From a checkpoint of a small contrastive image-text model: encoder norm batchnorm, 78.5 epochs.
Rows from block 9 of the image encoder of a small contrastive image-text model, named by matrix and row number. Each number is 500 + 25 x the weight over its row's rms, rounded and kept within 0 to 999. All counts start at 0. Numbers have three digits each. After the name is the row's rms in percent of the matrix's.
After each channel's rows are labels from the 100 images, of 14848, where the channel reaches its highest value: "top examples" is what is common among them. Only what is clearly more common there than usual is listed. The data: regions of photos with short descriptions (Visual Genome). In brackets: how many of the 100.
# conv: 3x3 conv (encoder.blocks.9.conv.weight, 288x288x3x3, each kernel summed), inputs 0-71

conv.39 099:461566493497516483505494553545529470523508524515493501517495489517535516511538500498532460512483493471455537488535489454456440504491497442509467504515478495506501528501493503461546492515494537468518482522480488487498
top examples: text has "black" (31)

conv.271 105:486485508508482475519478496480502450507493497485496502517497497487449526511513511500501490479452473491419489510525494522494493501509494512501481501512500495511502460472528500454493522483493486465518455492443506510469
top examples: text has "bus" (25)

conv.24 095:513529496437453472516518495473509488515482568488475494493456498504510546512504523448522510494491501471502496506531501511489502525478462490444472483490513457507471462463507474500502506506487500516514490519482528492463
top examples: text has "man" (41)

conv.223 102:473542481497515482495504544514525487496490501481508447509484501548526467531504478507478495534510491502522528520520503493426465512487529510507496484488514510521503527547501511490485498455444529457545514491521475481491
top examples: text has "black" (50)

conv.257 102:448476521523494559508523515502485518505498476501482504469501503473488507491501505600518477476509430453471489492493515466508521475634514509518494498505527521482587488523497518484528487480475508500460515487517494490517
top examples: text has "red" (32)

conv.76 100:500524513523498494461459486527539476523523476493527562504493497481507483514501500518508485474510509490473499500512527495497510488516476503480485493519454509528514494517555495501494486533521521500540504525477484473473
top examples: text has "train" (42); text has "bus" (29); text has "red" (25)

conv.267 094:497490487532517521502485475529482522481494485551499505497534477477478495469465507494483469499497495514506526464459452494511477474495504494539533539464497523475497508524452524475506484503482495499443497472513506507576
top examples: text has "clock" (49)

conv.211 102:522453500503489484536480466458462519503519498502503499497535473486473534520508492460460527514501496536520492486491500614512517523490502516501553517513497480518475466478509504541441517511529452483502458460504538511511
top examples: text has "snow" (28)

conv.269 101:471492487520499492497484496520524497505542454505523498516500497506479498512516481534445494498480498502483516502480475515494492497520504578526506501533485581493527510524502535469467497495495460491486487490482490498491
top examples: text has "red" (32)

conv.252 095:503479481496475536505502505499502503546494474511534539487525498487437469482490505538517523499483501521472478506504470505520555496526493572495495449503487562479530489521535531504519515513489503540483499499497439492514
top examples: text has "sign" (34); text has "red" (33)

conv.132 099:502532541502537497518508502490507516472470491453507484526489536519505461438504495504507547532460497515521481548462524484500480481505501514500502514486541445498487495516495449522509506432491536521507546507527481482496
top examples: text has "sheep" (38)

conv.124 101:512500532523522473458498480525493499464511456514525472494507477538513479502485445484440472498534510529568525493470509535539506500457505514490527508484460533519460523505493498525495469513555430525514531492525525506482
top examples: text has "black" (25)

conv.130 094:503475485511497523491507495509507536503514477508471494481527491490507501525473520514455529504536518519535534491447483484469506490499547508513536540489514509510518516511491555493481507484478489485463492496524499489564
top examples: text has "white" (29)

conv.44 099:473501487459482465511471506504513489497470500493506497520488507505484508487512483515532501472446483507449516533525488495500468499511457510517481475517495527463507505509484511476529547475475505491471476504434476520490
top examples: text has "yellow" (29)

conv.198 102:455529463478515479507485533540512465491494507513503475524512467524522500516527475474497474506482493495485534471518466473456433507463493469540463486515459511493481575497473503470506469498498511462531482502487475515511
top examples: text has "black" (32)

conv.268 096:513497508502544520524522546499506546479493524450513537535489501496537498449529527503532530582492502508488472503474516506476487454522496471520524516519548450491514478539494467517510568472486528488486501483502481477502
top examples: text has "brown" (27)

conv.111 100:496528537545509511511513488493538468523557473529508504505469533491477520528526507526475489515508506450513502524454530520488517517529540503483490520484514471525525482502524489517493477506513518494517532515518566516472
top examples: text has "blue" (49); text has "man" (27)

conv.108 097:531507481533477500467483462521482542516529467523490543476487442475502509487461502476487506477511542523472516449494485495506494498482491507493554517515473533515484496485499514485510494547496449523469482513466494478516
top examples: text has "sign" (53); text has "white" (30)

conv.241 102:479496480502507513504486497543488456506491461560519480506516471510473445510501477509494465490514508493540543463539463488491496521490512501530464459514460537481503572508482527484488445496498497483518548463529462526517
top examples: text has "blue" (32); text has "man" (25)

conv.121 103:487501514485479427509480456475502463487471471500499452513477518545471515521493489493477486474471495503495531565505475519524475530484488533499483507480486509523475498484503498486499477485493459540529485522467515513485
top examples: text has "motorcycle" (31)

conv.145 102:499494502557521536499506496556482478516537461581520521507502450485488470497499489506516474507506525490516524420519489484495525514492527503531506495532454543487498536507508517489503446518502492482498540469545495534506
top examples: text has "sign" (25)

conv.170 086:515498459477482542505503530487488485514489570513470490505571477485509513529505569456506475518506496483471486466509512474462505474477501478510491514480483495504480490468503510483502495521470540483517443503481489478572
top examples: text has "man" (45); text has "wearing" (27)

conv.109 103:525484496538528489495480476498467500460492498511478481526506442483507493507454494486455500498497527541488533487462477505481482488476521508533560567479482501538471489502500514461505504501468438482502434469489514512538
top examples: text has "clock" (29)

conv.17 098:448527504501509510491538601537516458515500523515504467499508494512508501520535474524531450527511469458509514491542519475455495501509533458500446473500510503486521528502500496505524450480469525469540530497536486489478
top examples: text has "black" (36)

conv.194 096:539482480548520519497487483498502534508518460508489523508486481465461478510458501509487579527507540547498507500484478525483541494507543534523562533496510521542504480541536514499500525514471486504514487486516502496530
top examples: text has "white" (30)

conv.265 103:502518511499498492495442467522524518496515472494534547523486501504521500476525502492498498494490529515458502499467499484523489497499432513501493488534445524510486520501498485493498489528538491516482504530447481506478
top examples: text has "bus" (47)

conv.189 105:528502508459480491507499452484462496506440518511490515494518502493472512484479507479540520481451519524482492489483477497551495511478464493499498493485494494488482501453476482503537489512515494521491489504493513541531
top examples: text has "green" (29)

conv.153 100:501569500494532498519503484528509457519502499527530501519503519536504498513527480476511486501487519488518506508483451483519486527446502487529462483505475496515465559488498475513517446536542542532550567564525514536500
top examples: text has "blue" (42)

conv.34 101:525477526510579486507468475500495497474471478510529476556478507498483458494484491486470512539511523554542524506490487511514503501489520483534508511478504482498472504531501488505467474484493494480511500470544495524505
top examples: text has "zebra" (33)

conv.70 098:541522532547522518521486451521485477516541498590511525518495456467468496502507504467494507522485551514506524446477511503520539531471529502520514509504468505512466504470531495503485463559526479503517527487540524546503
top examples: text has "blue" (38)

conv.233 100:499535467515496514497512515530511504516524523536466504474497486492524545507484528501498453497522507466484548483488480460456472502505511468489522548479494496511516509482472524471536468516462495502472494518475515472527
top examples: text has "man" (38)

conv.104 102:503484544512513479507506486489463505466469503513474472505433485512502531493481503505483481484469500493502516513449506496520501482503516506517512552475529482513491495486490484472524488471483465521502454483500562527497
top examples: text has "pizza" (27)

conv.251 099:529513472478455510476483460517502530545518473523503559468507503475495496504483525507497541488495555532478494475487463482516529520505481531482507495525491536499506524485503517492507489563510491537475503534474468494527
top examples: text has "sign" (54)

conv.274 101:472522475454510494555494536502535543526522531495524513521522551505517513496545504497514507530500517500486510506489488477481452519505490491535488494533510492455511523508450517497507500454499577496475533492472486497510
top examples: text has "horse" (26)

conv.179 104:523524506473488500508503466491473497506471515513491504494508511506476519502503489484525521491427513512480490489459463498550496517481478503506494495490497508499487505442477481508540469519513500535495486527502521552520
top examples: text has "green" (39)

conv.47 099:515493511482551477509470486489521527473486498496546488556471518508494481498509493472472516549494530552531545521471485507511480512488503465520518529504507476487474514544481487502452483467507513479498500492499502496502
top examples: text has "zebra" (44)

conv.255 102:522526627523518489522499485487488468486477514517478517513445498492492527489504507489534498508484501494474506512467552504522524507509497482487481520452522437513486460490532463496519480478508520500537483470498559511471
top examples: text has "pizza" (33)

conv.232 100:504518533541498498506454444520540508493512454515561538516470496534493506476496480508479496490509519517470528536478501501559516505510473526506496505494479529516499495529518510492496479512540463558513518510477502503472
top examples: text has "sign" (35)

conv.261 103:491483501547439504481508492512489504510530450528471491438477485472471526507482478560464493435512457468485500474494516519490529493542521550496516499494491559526553494496521530497518512506463451521495516514509513485483
top examples: text has "red" (54)

conv.210 100:513504536541513503500490492498554532478507477479554526508462532493503470476507505505501495514551517509498512518514549514512511484522485485488497512512500471504506464543529479524479492474511512498509517484503503454466
top examples: text has "zebra" (37); text has "horse" (25)

conv.0 106:513505516456497475490464433476495492481479529471512522498522491518514497503492481433517507495491525541497489517485501519569501502447442496481502487474468492505414484482516460524490507527572479516508473533474487524479
top examples: text has "train" (25)

conv.275 087:478524491464476522509515523468497458527512584503466482483550503526484570540494553494498477509486481482502521515492515505468475507492517497491475545475507493516501491458499533492518494488480530512515455535475545483543
top examples: text has "man" (42)

conv.68 102:493520511534523504453498524542494500505524482482499524510491463516541518484500490506519462486503493475474489481490512497485511458499495494505520513514446515530504514489514478490532493514494490494513477526487515489486
top examples: text has "red" (31)

conv.30 095:527542483524512495490466504525537501532544481502538571513488501486512487508505504502507533516505532514469496515501500491496511488495481501495498500521485515530499500533546491518493524549514538527522510549483475472480
top examples: text has "train" (32)

conv.163 102:523499517481546492514504504498499513453448504443526499542511486521510446430501469490531531548472484536529478516503515524510490462482484495519525495499520471472477497535498454544511541479511508499504504486537483505485
top examples: text has "sheep" (34)

conv.196 103:521448498495488535498514487456470553498471501477474510470481490476499519490440528497504530497513505508495487492484508496487528486521507495483536520468532467504505444511499499497499519481459492513470471478500511476514
top examples: text has "white" (29)

conv.22 105:517498509484491505531499499477458449507458531539476484507509471477428513495486534483531494494437513512463514485519471503509504529485495480512466508474510473498489481457500497458522482505480500481512462468490511545532
top examples: text has "yellow" (28)

conv.215 104:486515521534483490483498490498510448525505474497478511496480483502455513516483511517521502456479479470417490514511518497480518489519493527483474507495491503535517471490572501462537510496477507482527455507461505501480
top examples: text has "bus" (35)

conv.84 084:526462443470474547492486493477497523531507487501486537483546501457494496521504559458481509510520521503449462470485513479456532492486500497506498489536499501507485484493516516504452509544498536498486462523480461472549
top examples: text has "man" (38)

conv.246 096:489470507520527504580501537496520519505529484486510507545521510479495471495560507521485504561489502489481485493485521503451483488530519499570507494536543483472525493534474511508470530476496522436499498450503486506501
top examples: text has "horse" (41); text has "brown" (29)

conv.182 102:505485519492503474522491488488449457481428505525499496511497442503458496478481474497563485478464485510466502492521494503532517495486480503520478490484498505515475491467519491483560504507464476508532470481499496549507
top examples: text has "yellow" (38)

conv.173 100:508500495465506420525479489483525500484473492474547453518473499526490481498493464504487514522502490535530515527510501548512486517489510527498510491480522506502497501546508503520475517439499488501519501488505506489470
top examples: text has "motorcycle" (28)

conv.74 100:517554509497520498522470490512489450511487492554517501530503467502477489527511501441509502505488531516496539473529470506503498546436509485523457489503474498516439524490518491498498471525525513486578500497531504554513
top examples: text has "blue" (37)

conv.217 095:519508514551532530498515509516519604494530466495511541515463514491539473505507523522490533529553548512516531503472535489469512494539509496514527541526527484515526498556511503519483523491505506482476514485512484447503
top examples: text has "sheep" (27)

conv.49 106:541476511557501516463491456502476509493513460513492535497474443456491463485457492477483489483521524515489491433486525504510551477493511512496541502506470514522485468478534487501488488544502450498492489472511501505489
top examples: text has "sign" (55); text has "white" (34)

conv.142 100:470517488484492482509504498519481478508495502510501480489498509571491517503515463517502501489464480499530495495492416527520459524492497535524490473519490554499507569474461502498542481524507491553500515552491506537503
top examples: text has "green" (29)

conv.103 096:509532522523518511497509488519490486533507511510495553519484462491491496481504508503552515486455526487470496483481506480509517495503498525504493520508496508507498501464517480503531503532523489491507483497502505536504
top examples: text has "yellow" (35); text has "bus" (32); text has "train" (31)