A small contrastive image-text model, trained from scratch: 40-pixel images, text encoder activation geglu.
Rows from block 8 of the image encoder of a small contrastive image-text model, named by matrix and row number. Each number is 128 + 32 x the weight over its row's rms, rounded and kept within 0 to 255. All counts start at 0.
After each channel's rows are labels from the 100 images, of 14848, where the channel reaches its highest value: "patch colour" is the nearest of a few named colours to the mean colour under the peak. Only what is clearly more common there than usual is listed. The data: regions of photos with short descriptions (Visual Genome). In brackets: how many of the 100.
# conv: 3x3 conv (encoder.blocks.8.conv.weight, 288x288x3x3, each kernel summed), inputs 144-215

conv.27 [168 109 180 123 232 122 112 135 159  80  77 138 134 146 128 119 142 153 147 134 134 130  78 104 121 132 125 178 123 151 138 121 133 110 179 135 190  72 125 118 155 180 181 100 117 139 103 122 110 110 121 166 166 177 134 167 131 110 141 135  93 102 122 175 151 159  84 132 147 115 136  54]
patch colour: red (27)

conv.123 [153 120  96 144 120 203 105 140 147 162 147 146 151 135 128 165  69 101 104 160 114 167 127 112 184 133 162 135  64 194 118 106 127  94  56 154 140 112 182 124 189 112  65 157 125 110 135 108 171  92 138 122  42 131 124 111  73 137 150 192 109 180 119 136 157  83 156 169 119 142 146 161]
patch colour: pink (27)

conv.141 [121 148 118 134 153 137  98 107 141 124 117  76  57 135 156 145 138 230 146 201 123 120  76 103 105 128  88  86 159 119 113  39 166  92 179  79 158 139  76 172  74 106 145 112 129 131 148 130 126 163 160 116 140 138  65 140 118  83 158 101  77 143 115  91 169 166 121 137 137 159 117  86]
patch colour: brown (62)

conv.8 [134  77 160 159 117 119 166 131 128  79 105 106 123 120  53 113 127 187 119 147 156 143 153 135 117 169  86  82 144 115 118  97 157 121 170  89 130  67 128 158 116 138 153 103 111 145  98 197 107 110  88 193 200  94 143 116 137 173 198 110 105  86 167 154 181 153 111 112 124 133 111  81]
patch colour: black (49)

conv.1 [145  86 124 131  89  64  97 136 123  29 138  86 167 141   8  98 149 117  61 146 140 101 111 167 111 165 132  71 121 129 194 138 118 143 128  79 121 140 182  83  98 154 170 132 141  86 151 134 106 116  97 182 158 122 111 131 149 119 128 101  83 147 114 143 150 142 106 104 113 104 147 168]
patch colour: black (52)

conv.21 [172 139 109 106 122  39  98 117 118  62 150 128 157 146  34  85 109 118  65  93 155  92 128 154 119 150 151 136 143 133 133 216 104 212 117 106 102 173 161  40 115 120 154 137 120  86 130 100  84 133  91 160 148 159 114 126 159 145 100 127 105  93  99 183 117 117  69 118 176  97 111 124]
patch colour: black (43)

conv.205 [111  49 119 116 113 165  70  74 101  91 143 122 145 134  80 111 115 108 123 165  90  95 126 131 156  80 146 100 139 188 156 150 142 103  91 114 125 132 105 141  91 143 130 159 108  57 162 120 193 185 131  93  78 113  91 150  97 153  95 135 115 159 138 138 158  89 123 163  94 163 136 148]
patch colour: white (34); pink (25)

conv.109 [ 62 127 113 108 105 155  97 107  91 159 181 127 155 168 136 158 122  80  80 129  82 132  85 121 157  83 158  89 124 166 135 126 143 109  68 132 109 110 118 122 150 136 108 148 153 112 161  80 161 144 143  72  67  61 124 128 117 128 133 152 142 161  72 133 120  78 145 140 114 167 138 162]
patch colour: white (27)

conv.172 [129 117 114 132 177 151  85 182 202 130  85 135 116 152 123 154 141  71 177 143 129 158  91 123 126 166  68 185  95 138 112  88 103  71  99 129 107 113 173 160 202 110 123 116  91 104 130 108 140  69 111 166 142 139 136 152  65 162 166 128 107 150 105 113 149  93 119 133 134  90 117 122]
patch colour: brown (63)

conv.208 [ 95  89  94 116   7 131 186 176 128 101  93 111 135 115 127 118 159 102 129  88 111 106 116 129  22 123 143 101 140 107 157 160 119 167  90 124 101 134 145 130 139  86  93 142 161 168 131 146  81 108 139 120 151  96 110 145 130 172 114 168 193 139 142 160 139 140 133 122 130 192 122 156]
patch colour: grey (61)

conv.95 [162 114  97 128 110 158 147  45 136 196  99 143 121 122 123 136 111  95 114 130  69 163 255 106 144  80 169 135 113 149 106 184 125 160  60 159 133 157 120  73 100 116 140 157 114 110 188 151 146 134 157 127 127 154 125 118 154 159  61 165 136 143 154 170 102  46 100 163 120 173 122 101]
patch colour: white (25)

conv.124 [117 144 109 102  89 132  98  61 156 182 109 154 138 111 108 145 120  66 146 113 176 148 159 153 141  94 179 159 118 151 106 155  79 142 104 146  86 124 129 116 189 138 136 103 174  57 139 119 184 118  89 107 179 149 142 104 158 146 110 142 132 163 136 137 144 139  82 137 112 125 200 112]
patch colour: yellow (25)

conv.76 [110 139 105 142 116 147 114 116  62 154 136 101 136 104 160 116 152 116  82 161 108 112 139 117 137 113 178  81 105 178 156 102 126  93 120 115 130  70 102 138  96 145 136 113 202 107 152 121 144 116 167 133  84  86  99 120 152 105 148 133 122 173  90 125 157 102 151 160 107 177 165 159]
patch colour: pink (25)

conv.189 [154 125 142 149 213 158 142 131 161 111  72 126  75 153 162 168 140 142 167 176 119 121 117  92 158 147  81 167  96  97  93   9 176   6 126 165 145  78 133 141 149 122  94 157  87 148 101 154 116  74 148 136 128 175 115 150  84 115 146 151 123 170 108 123 128 120 125 136 140 129  99  89]
patch colour: brown (71)

conv.250 [130 160 125 123 146 123 102 123 127  95 173  70 134 180 103 148 128 116 124 114 119 161  48 171  48 178 123 133 141 161  90 120 139 118 147  70 120 110 134 165 139 103 178 101 142  98 114 121 102 124 106 173 173 113 138 132 156 139 193 124 132 115  84 119 177 153 114 100 194 133 148 153]
patch colour: black (48)

conv.38 [153 100 162 136 185 139 144 170 134 150 106 118 106  89 157 131 120 139 170 147 184 112 136 105 143 158  41 102 128  75 160  85 154 119 172  97 134 157  67 139 122 142 128 115 100 206 143 102 103 123 156 130 129 147 114 118  93 124 114  76  94 152 108 100  87 186 110 128  90 138  47  99]
patch colour: brown (60)

conv.169 [137  87  80 112 108 126 119 109 133  97 121  88 135 135  54  89 128 232 114 160 126 137 136 135  92 121 151 101 186 161  89 130 135 158 144 111 143  89  91 139 108 143 180 135 106  88 101 105 131 153  88 184 176 111 101 146 136 151 135 139  99  74 146 186 225 122  74 144 175 145 146 126]
patch colour: black (57)

conv.131 [125  54  97 144 129 160 139 167 142 109 135 139 151  94 145  77 137 166 111 187 132 100 114 135 116 175 111  80 124 160 181  84 160  89 115  84 167 107  91 112  88 131 108  68 147 166 173 152 147 159 155 121 147  62  36 147 116 133  99 126 122 177 159 166 145 114  75 134 106 201 130 101]
patch colour: pink (25)

conv.90 [136 130 115 121 118  70  67 142 130  59 147  90 127 152  62 109 140 121  87 136 140  99  88 166  68 153  80  86 133 112 164 131 103 162 142  60 115 201 138  95  68 145 148 118 118 105 152 112  89 114 113 164 157 120  92 112 124 105 131  81  83 134  86  98 114 166  94  89 122  94 106 166]
patch colour: black (52)

conv.162 [205 147 126 149 151 138 127 169 153 116 117  76 147 149 126 113 144 180  98 171 104  98  80 140 146 198 152 103 124 149 139 106 141 102 152 109 165  81 156 110 154 144 152 132 139 158 121  94  64  97 158 178 119 188 101 146 143  74 133 143  91  89  87 141 157 206 134 154 164 136 124 129]
patch colour: brown (68)

conv.28 [ 47 133 153 142 120 109 145 145 143 114  74 136 126 115  94 117 146  78 199  97 179 129 118 119  59 115 112 155 119 126 144 111 115 135 128 115 100 121 147 193 188 120 131 119 179 132  84 186 164  96  98 142 170  94 159 123 117 179 173 132 133 125 125  97 161 149 140 118 119 136 140 135]
patch colour: orange (34); yellow (27)

conv.47 [172 108 111 121 138 201 116 125 122 151 153 141 126 143 127 142  82 124  92 140  82 140 199  91 231 147 127 133 128 172 113 144 165 149  53 150 136 155 111 118 110 127 101 213  53 138 150 138 126 164 148 117  20 129 123 152  27 130 123 186 131 133 137 154 126  68 165 161 130 162  49 160]
patch colour: pink (30)

conv.276 [124 101 151 177  79 133 120 136 220 108  40 136 128 133  53 125 164 126 191 145 127 135 145 134  80 140 120 135 131 121 178 141 114 153  96  84 123 136 213 144 184 107 177 109 119 138 106 138 168  89 107 181 170 155 148 144 110 202 142 159  87  85 128 134 181 136 108 127 140 120 148 143]
patch colour: brown (76)

conv.194 [128 133 119 134  83 116 107  42 144 153 120 134 151 106  57 133  84  84 101 108 133 145 173 138 129 107 218 148  99 145 135 191  79 119  96 145 105 122 161  85 174 130 155 127 144  55 151  84 154 103  78 121 151 152 143  97 150 166  95 150 130 139 159 149 141 103 118 127 114 127 179 142]
patch colour: green (27)

conv.278 [187 144 101  47 134 131 115 177 162 143 124 125 163 178 109 105 146 127 129 166 103  95 107 149 165 139 155 124 118 196 128 129  71 112 114 164 150  97 105 109 136 129 142 159 159 101 156 101  71 132 159 153 103 176 104 142 106  21 120 159 140 126  75 152 156 136 150 236 164 148  83 110]
patch colour: pink (31)

conv.53 [166 112 159 128 195 150 130 115 146 111  98 123  94 141 129 134 119 170 172 149 145 129  89  92 145 144 124 166 133 149 117  88 151  70 169 115 206  75 103 140 148 141 183  74 133 144  98 148 125 125 101 162 161 159 124 160 142 121 144 124 102 134 114 139 165 153  88 130 151 130 138  50]
patch colour: red (40)

conv.202 [166 144 127 144 174 105 120 125 108 121 111  75  53 125 159 155 116 160  87 181 121 100 121 124 152 128 118 143 144  91  48 106 155  79 146 156 119 103  89 135 126 146  79 170  75 133 135 150  79 100 160 108 121 191 122 141 117  83 150 139 128 154  86 108 125 122 135 131 134 119  80 104]
patch colour: brown (64)

conv.86 [136 115 118 125  63  72 128 145 134  74 125 144 212 137  63  53 180 110  98  95 112  87  86 128 102 125 145  95 128 125 159 193 114 210  92  85 110 124 149  89 111 132 135 117 148 116  94 128  99 106 126 175 146 100  95 159 150 158 115 132 100  97 130 215 114  67  85 121 130 113 127 144]
patch colour: black (33)

conv.59 [131 100 177 129 141  94 114 152 122  75 107 151 237 101  63  62 104  76  63  77 142 109  96 130 128 106 127 137 100 154 163 152  85 129 124 131 139  83 157 128 151 176 160 120 133  96  98 119 123  83  68 160 122 111 176 125 119 167 150 105 121  80 137 149 138 127 149 128  99  84 117 132]
patch colour: orange (27)

conv.0 [104  82 103  82 106 172  94 128 146 145 152 143 139 137 133 115 136 105 144 171 110 120 150  83 156  95 104  97 132 170 156 131 136 134  51  73  93 179 123  93 137 134 115 154 109 134 152 125 178 141 157  76  96  91  82 129  72 134  89 173  97 189 128 140 123  96 133 138 115 163 135 139]
patch colour: white (41); pink (28)

conv.198 [142 133 130 115 162 119  87  80  95 152  68 153 149 121 140 117 148  76 123  92 138  65 146 109 141  41 131 148 121 136 145 155 124 147 143 118  75 151 105 112 113 183 143 121 106  93 133 146 157 127 130 135 124 128 135 136 167 134  87 108  40 137 155 133  88 151  68 135  87  58 135  76]
patch colour: orange (30)

conv.58 [145 131  90  80 126 153 137 116 202 149  85 177  69 146 111 147 117 124 145 159 143 154 211 104 135 142 123 162 145  68  86 121  94 164  96 112  65 195 170  97 143 106 116 110  79 149 140 137 168  98 125 120 151 158 119 105  94 156  79 160 116 139 146  97 112 116  68 114 141  90 145  95]
patch colour: pink (45)

conv.240 [183 130 122 142 126  98 113  89 111 109 187 100 160 166 131 140 134 151  82  91  64 144 118 130 115 152 123 130 163 143 101 176 148 176 112  92 129 116 128 103  71 111 167 127 100  99 131 128 108 138 133 177 109 139 125 148 179 136 148 133  87  90 134 154 128  86  87 105 183 115 106 131]
patch colour: black (65)

conv.287 [108 137 142 148 144 136 152 131 127 121  92 112 139 115 141 152 115 101 171 156  86  82 170 112 127  90 156 137  90 125  60 106 132  72 133 211 105  86  80 136 144 144  72 153 133 104 122 192 113  69 132 147 143 152 163 120 112 122 150 163 186 151 162 130 129 115 149 152 111 143 101  98]
patch colour: brown (60)

conv.238 [122 110  98  89 130 138  98  79 148  81 123  89 108 142 111 114 131 205 130 165 131 123  78 120  86 118 127 109 203 155  83 122 135 146 157  63 157  86  81 162  91  87 193 102 138  64 136 133 108 193 111 139 192  97  73 160 150 120 130 114  90 116 151 136 209 123  53 118 166 148 145 106]
patch colour: black (44)

conv.277 [151 165 106 131 162 107  72 116 167  79  80 103 109 178 108 138 159 108 162 165 122  60 105 134 104 113 130 184 129 113  66 134  99 112 121 176  41 110 151 123 187 119  99 165 111  54 118 113 104  78 161 125 192 236 138 147 123  98 128 145 148 123  59 115 120 136 111 147 148  99 149 124]
patch colour: brown (66)

conv.279 [132  64 170 131 176  91  89 151 102  23 131 120 123 128  26 117 114 133  73 129 149 118 117 167 141 191  99 151 137  97 150 143 103 122 143 116 126 148 166  87 126 147 118 127  68 141 124 111  81 102  85 179 127 146 151  87 110 132 132  47  91 107 116  96 121 156 109 114  98  49 120 158]
patch colour: black (47)

conv.118 [209 152 149 121 178  74  87 151 160 116 107 112 142 120 142  91 112 126 109 147 192  96 109 147 141 151 139 132 138  68 171 153 124 145 169 109 118 153 167 101 139 152 152 141  91 123 120  60  96  75 153 149 154 232 110 114 150  42 108 124  87 123  65 106  76 203 134 122 140  60 114 143]
patch colour: brown (62)

conv.269 [167 121 139 129 150 160 147 124 154 148  87 135 112 119 157 119 141 158 171 140 132 163 138  81 134 138 137 168 110 150 136  96 129  85 137 127 217  98 124 153 144 141 171  70 147 145  86 154 134 119 139 157 150 148 116 150 145 117 134 153  78 147 136 162 153 160 102 137 171 139 156  58]
patch colour: red (27)

conv.260 [140 106 156 146 196 130 112 134 146 115  35 103  87 131 131 147 140 186 146 154 159 113 138 109 162 143  82 123 142  95 132  77 173  92 202 126 125  96  92 131  94 149 136 139  80 158 145 119 110 106 166 157 163 174 119 135 122 117 145 122  85 126 132 111 138 186 111 140 118 133  66  63]
patch colour: brown (61); black (33)

conv.192 [161  95 151 112 173 120 101 167 136 140  93 162 135 104 107 129  66  96  76  93 152  95 114 151 181 128 148 180  97 111 138 157  72 126 153 155 125 119 163  62 153 154 131 148 109 158 153 104  73  99  78 169 146 175 161  96 140 102 115 124  99 126 132 125  94 161 117 120 112  36 117  91]
patch colour: red (29)

conv.63 [128 126 150 161 131  90 140 142 151  57  65  85 107 121  74 118 162 144 146 162 137  95 115 142  34 173 129  86 131 114 133 102 156  91 145  56 124  88 157 145 143 111 139  61 149 138 114 162 115 108 115 171 211 133 111 125 145 145 145 116 135 134 120  89 189 181 115 119 114 128 143 117]
patch colour: brown (65)

conv.119 [122 121 108 124 138 159 119  45  97 180 124 128 103 114 160 147 106 106 157 119  62  91 193 100 179  44 160 125 125 149 109 150 145  99 108 198 113 104  74 143 120 122  50 186 107  67 160 173 147 181 146  90 104 142 112 127 128  89  75 152 141 148 132 121 115  70 118 171  96 133 109 107]
patch colour: pink (32)

conv.100 [143  48 134 103 181 206 102  96 172 137 158 149 116 101 145 158  45 111 159 137  59 135 128 112 231 137  92 172 107 161 102 114 127 105 132 135 141 137 124 146 147 118 122 135  45 157 144 151 129 140  86 105  97  94 134 143  65 120 124 141 102 139 160 131 115  72 142 138  76  90  72 139]
patch colour: pink (25)

conv.55 [159 147 146 153 157 152  82 181 163 102  95  87 129 177 119 135 155 148 127 177  56 118 105 108 131 173  73 135 112 126 127  89 126  83 132 121 123 118 145 117 129 145 143 161  94 134  84  62  64  71 150 190 119 158 106 144  70 111 162 148 116  61 100 116 137 148 153 144 159 124  83 138]
patch colour: brown (66)

conv.282 [207 134  96 171 144 109 144 122 149 125 132  83  79 116 136 155 132 227  73 162 107 145 119 130 108 173 115 121 173 101 101 107 177 143 142 107 163  90 129 121  97 138 139 145  74 144 130 122  94 126 134 145 122 189 107 152 123 114 129 150 120 108 113 137 139 152 107 111 175 139  53 119]
patch colour: black (37)