config.yaml
model: "contrastive image-text model"
train_examples: 50862
image_size: 40
vocab_size: 6471
encoder_norm: "batchnorm"
encoder_activation: "prelu"
encoder_widths: [96, 160, 288, 512]
text_encoder_width: 256
text_encoder_activation: "geglu"
text_encoder_mlp_ratio: 2
text_encoder_positions: "learned"
init: "xavier_uniform"
optimizer: "adamw"
beta2: 0.98
Rows from block 5 of the image encoder of a small contrastive image-text model, named by matrix and row number. Each number is 500 + 40 x the weight over its row's rms, rounded and kept within 0 to 999. All counts start at 0. Numbers have three digits each.
After each channel's rows are labels from the 100 images, of 14848, where the channel reaches its highest value: "responds to" is what is common among them. Only what is clearly more common there than usual is listed. The data: regions of photos with short descriptions (Visual Genome).
# conv: 3x3 conv (encoder.blocks.5.conv.weight, 288x288x3x3, each kernel summed), inputs 174-231

conv.5:521483486494438539484509537530527419525460546517510490500452517522438510496526541555497515456500415420489515534537547490462454481528527472522496507492464497499461481501514500
responds to: text has "black"

conv.155:528471433487500497491479447517507527499475444450484519507550544459451495468591510507497503497497473460475438485479445491523496534484467504450554531490447546448526461538545506
responds to: text has "man"

conv.281:468559519484504549498533566419541599505511477469530477509481502499452458487488507458481471477531572496540482521509424533516483539525536519472558469535537489545554412444457532
responds to: text has "man"

conv.54:528523468537474468491500489532495471489465404452464475527435497509407566537529483587484509511549441532527515518490510492464472461458466484478473511456467505504458467543564490
responds to: text has "man"

conv.274:470538471518484426518483534433535525528400469551501485484450524487487486497520480425519477522457468525538396519559521527524479503487541545514387539520455524503499503540511483
responds to: text has "man"

conv.141:512528473366488521474456468500526483514509488390515529488450512512456398504411411495452448540492570405513517478550469451462482526484448474467467525442550482551488535526467511
responds to: text has "man"

conv.227:528451588489518541501481386489493468560469498449469486429554566507466500527403531516496486437520512555547557475514490529428463520439501495507525498495531465496515490499496494
responds to: text has "man"

conv.186:594449476536520504399523501579490517482526525500458501447540489540453557525483462492532452476514444535447483477494457466492443396456436535552536489496524489551462519440457480
responds to: text has "red"

conv.253:447463470482483515575461485531543474501517534520434501509456520508480483488505494423511542497577450460543449515552468578466520555516482488524560447473478432472473464564527444
responds to: text has "man"

conv.81:492467473500511492354491480525517507478520476429507472492472475562507545476496546491555492491529521550540497464562494534548496502472540492569496443448527538525480564466543467
responds to: text has "red"

conv.135:489495438493487459478455573462393517459462445533426506556498501520432508439475532546496519497539526479542476515508558490510495477533541433499512530487476510572496441514484473
responds to: text has "man"

conv.232:513523434457482475562490456550540480523507531471574484506577549445601435503400523502477453480475528490553511472526466610455475511470490575416484506500474457530584424466501487
responds to: text has "man"

conv.36:532458570507571516473501495525472525413473499479537462531468470465437496521471460499549466425515533570530494410445507483488521550514497489448427520484547529583450536499574460
responds to: text has "white"; text has "shirt"

conv.87:512607473520515486496521482470492548517509533546526480537503536547538558534538476501453454549512554487512473541476491389457578523502565484482431529563563545448509564482543545
responds to: text has "man"; text has "blue"; text has "shirt"

conv.182:553485450549581527454572468470578483531487435522493453522502491525512500431546490463520497532539504439457506481584454539393436467465449505494440495464524483502519463549512499
responds to: text has "man"

conv.237:450513403466546519519475551489488449429534462471482470466548508444486475540490504481519555489620526445466476496507442537500471474584547506536523545401521531542501526511527523
responds to: text has "sign"

conv.211:514509466460455452433467505424468540492466504521449498561511473508408511444472524507519467467506524468514451469515442488533444506535560535574546483440491479452491475499567500
responds to: text has "man"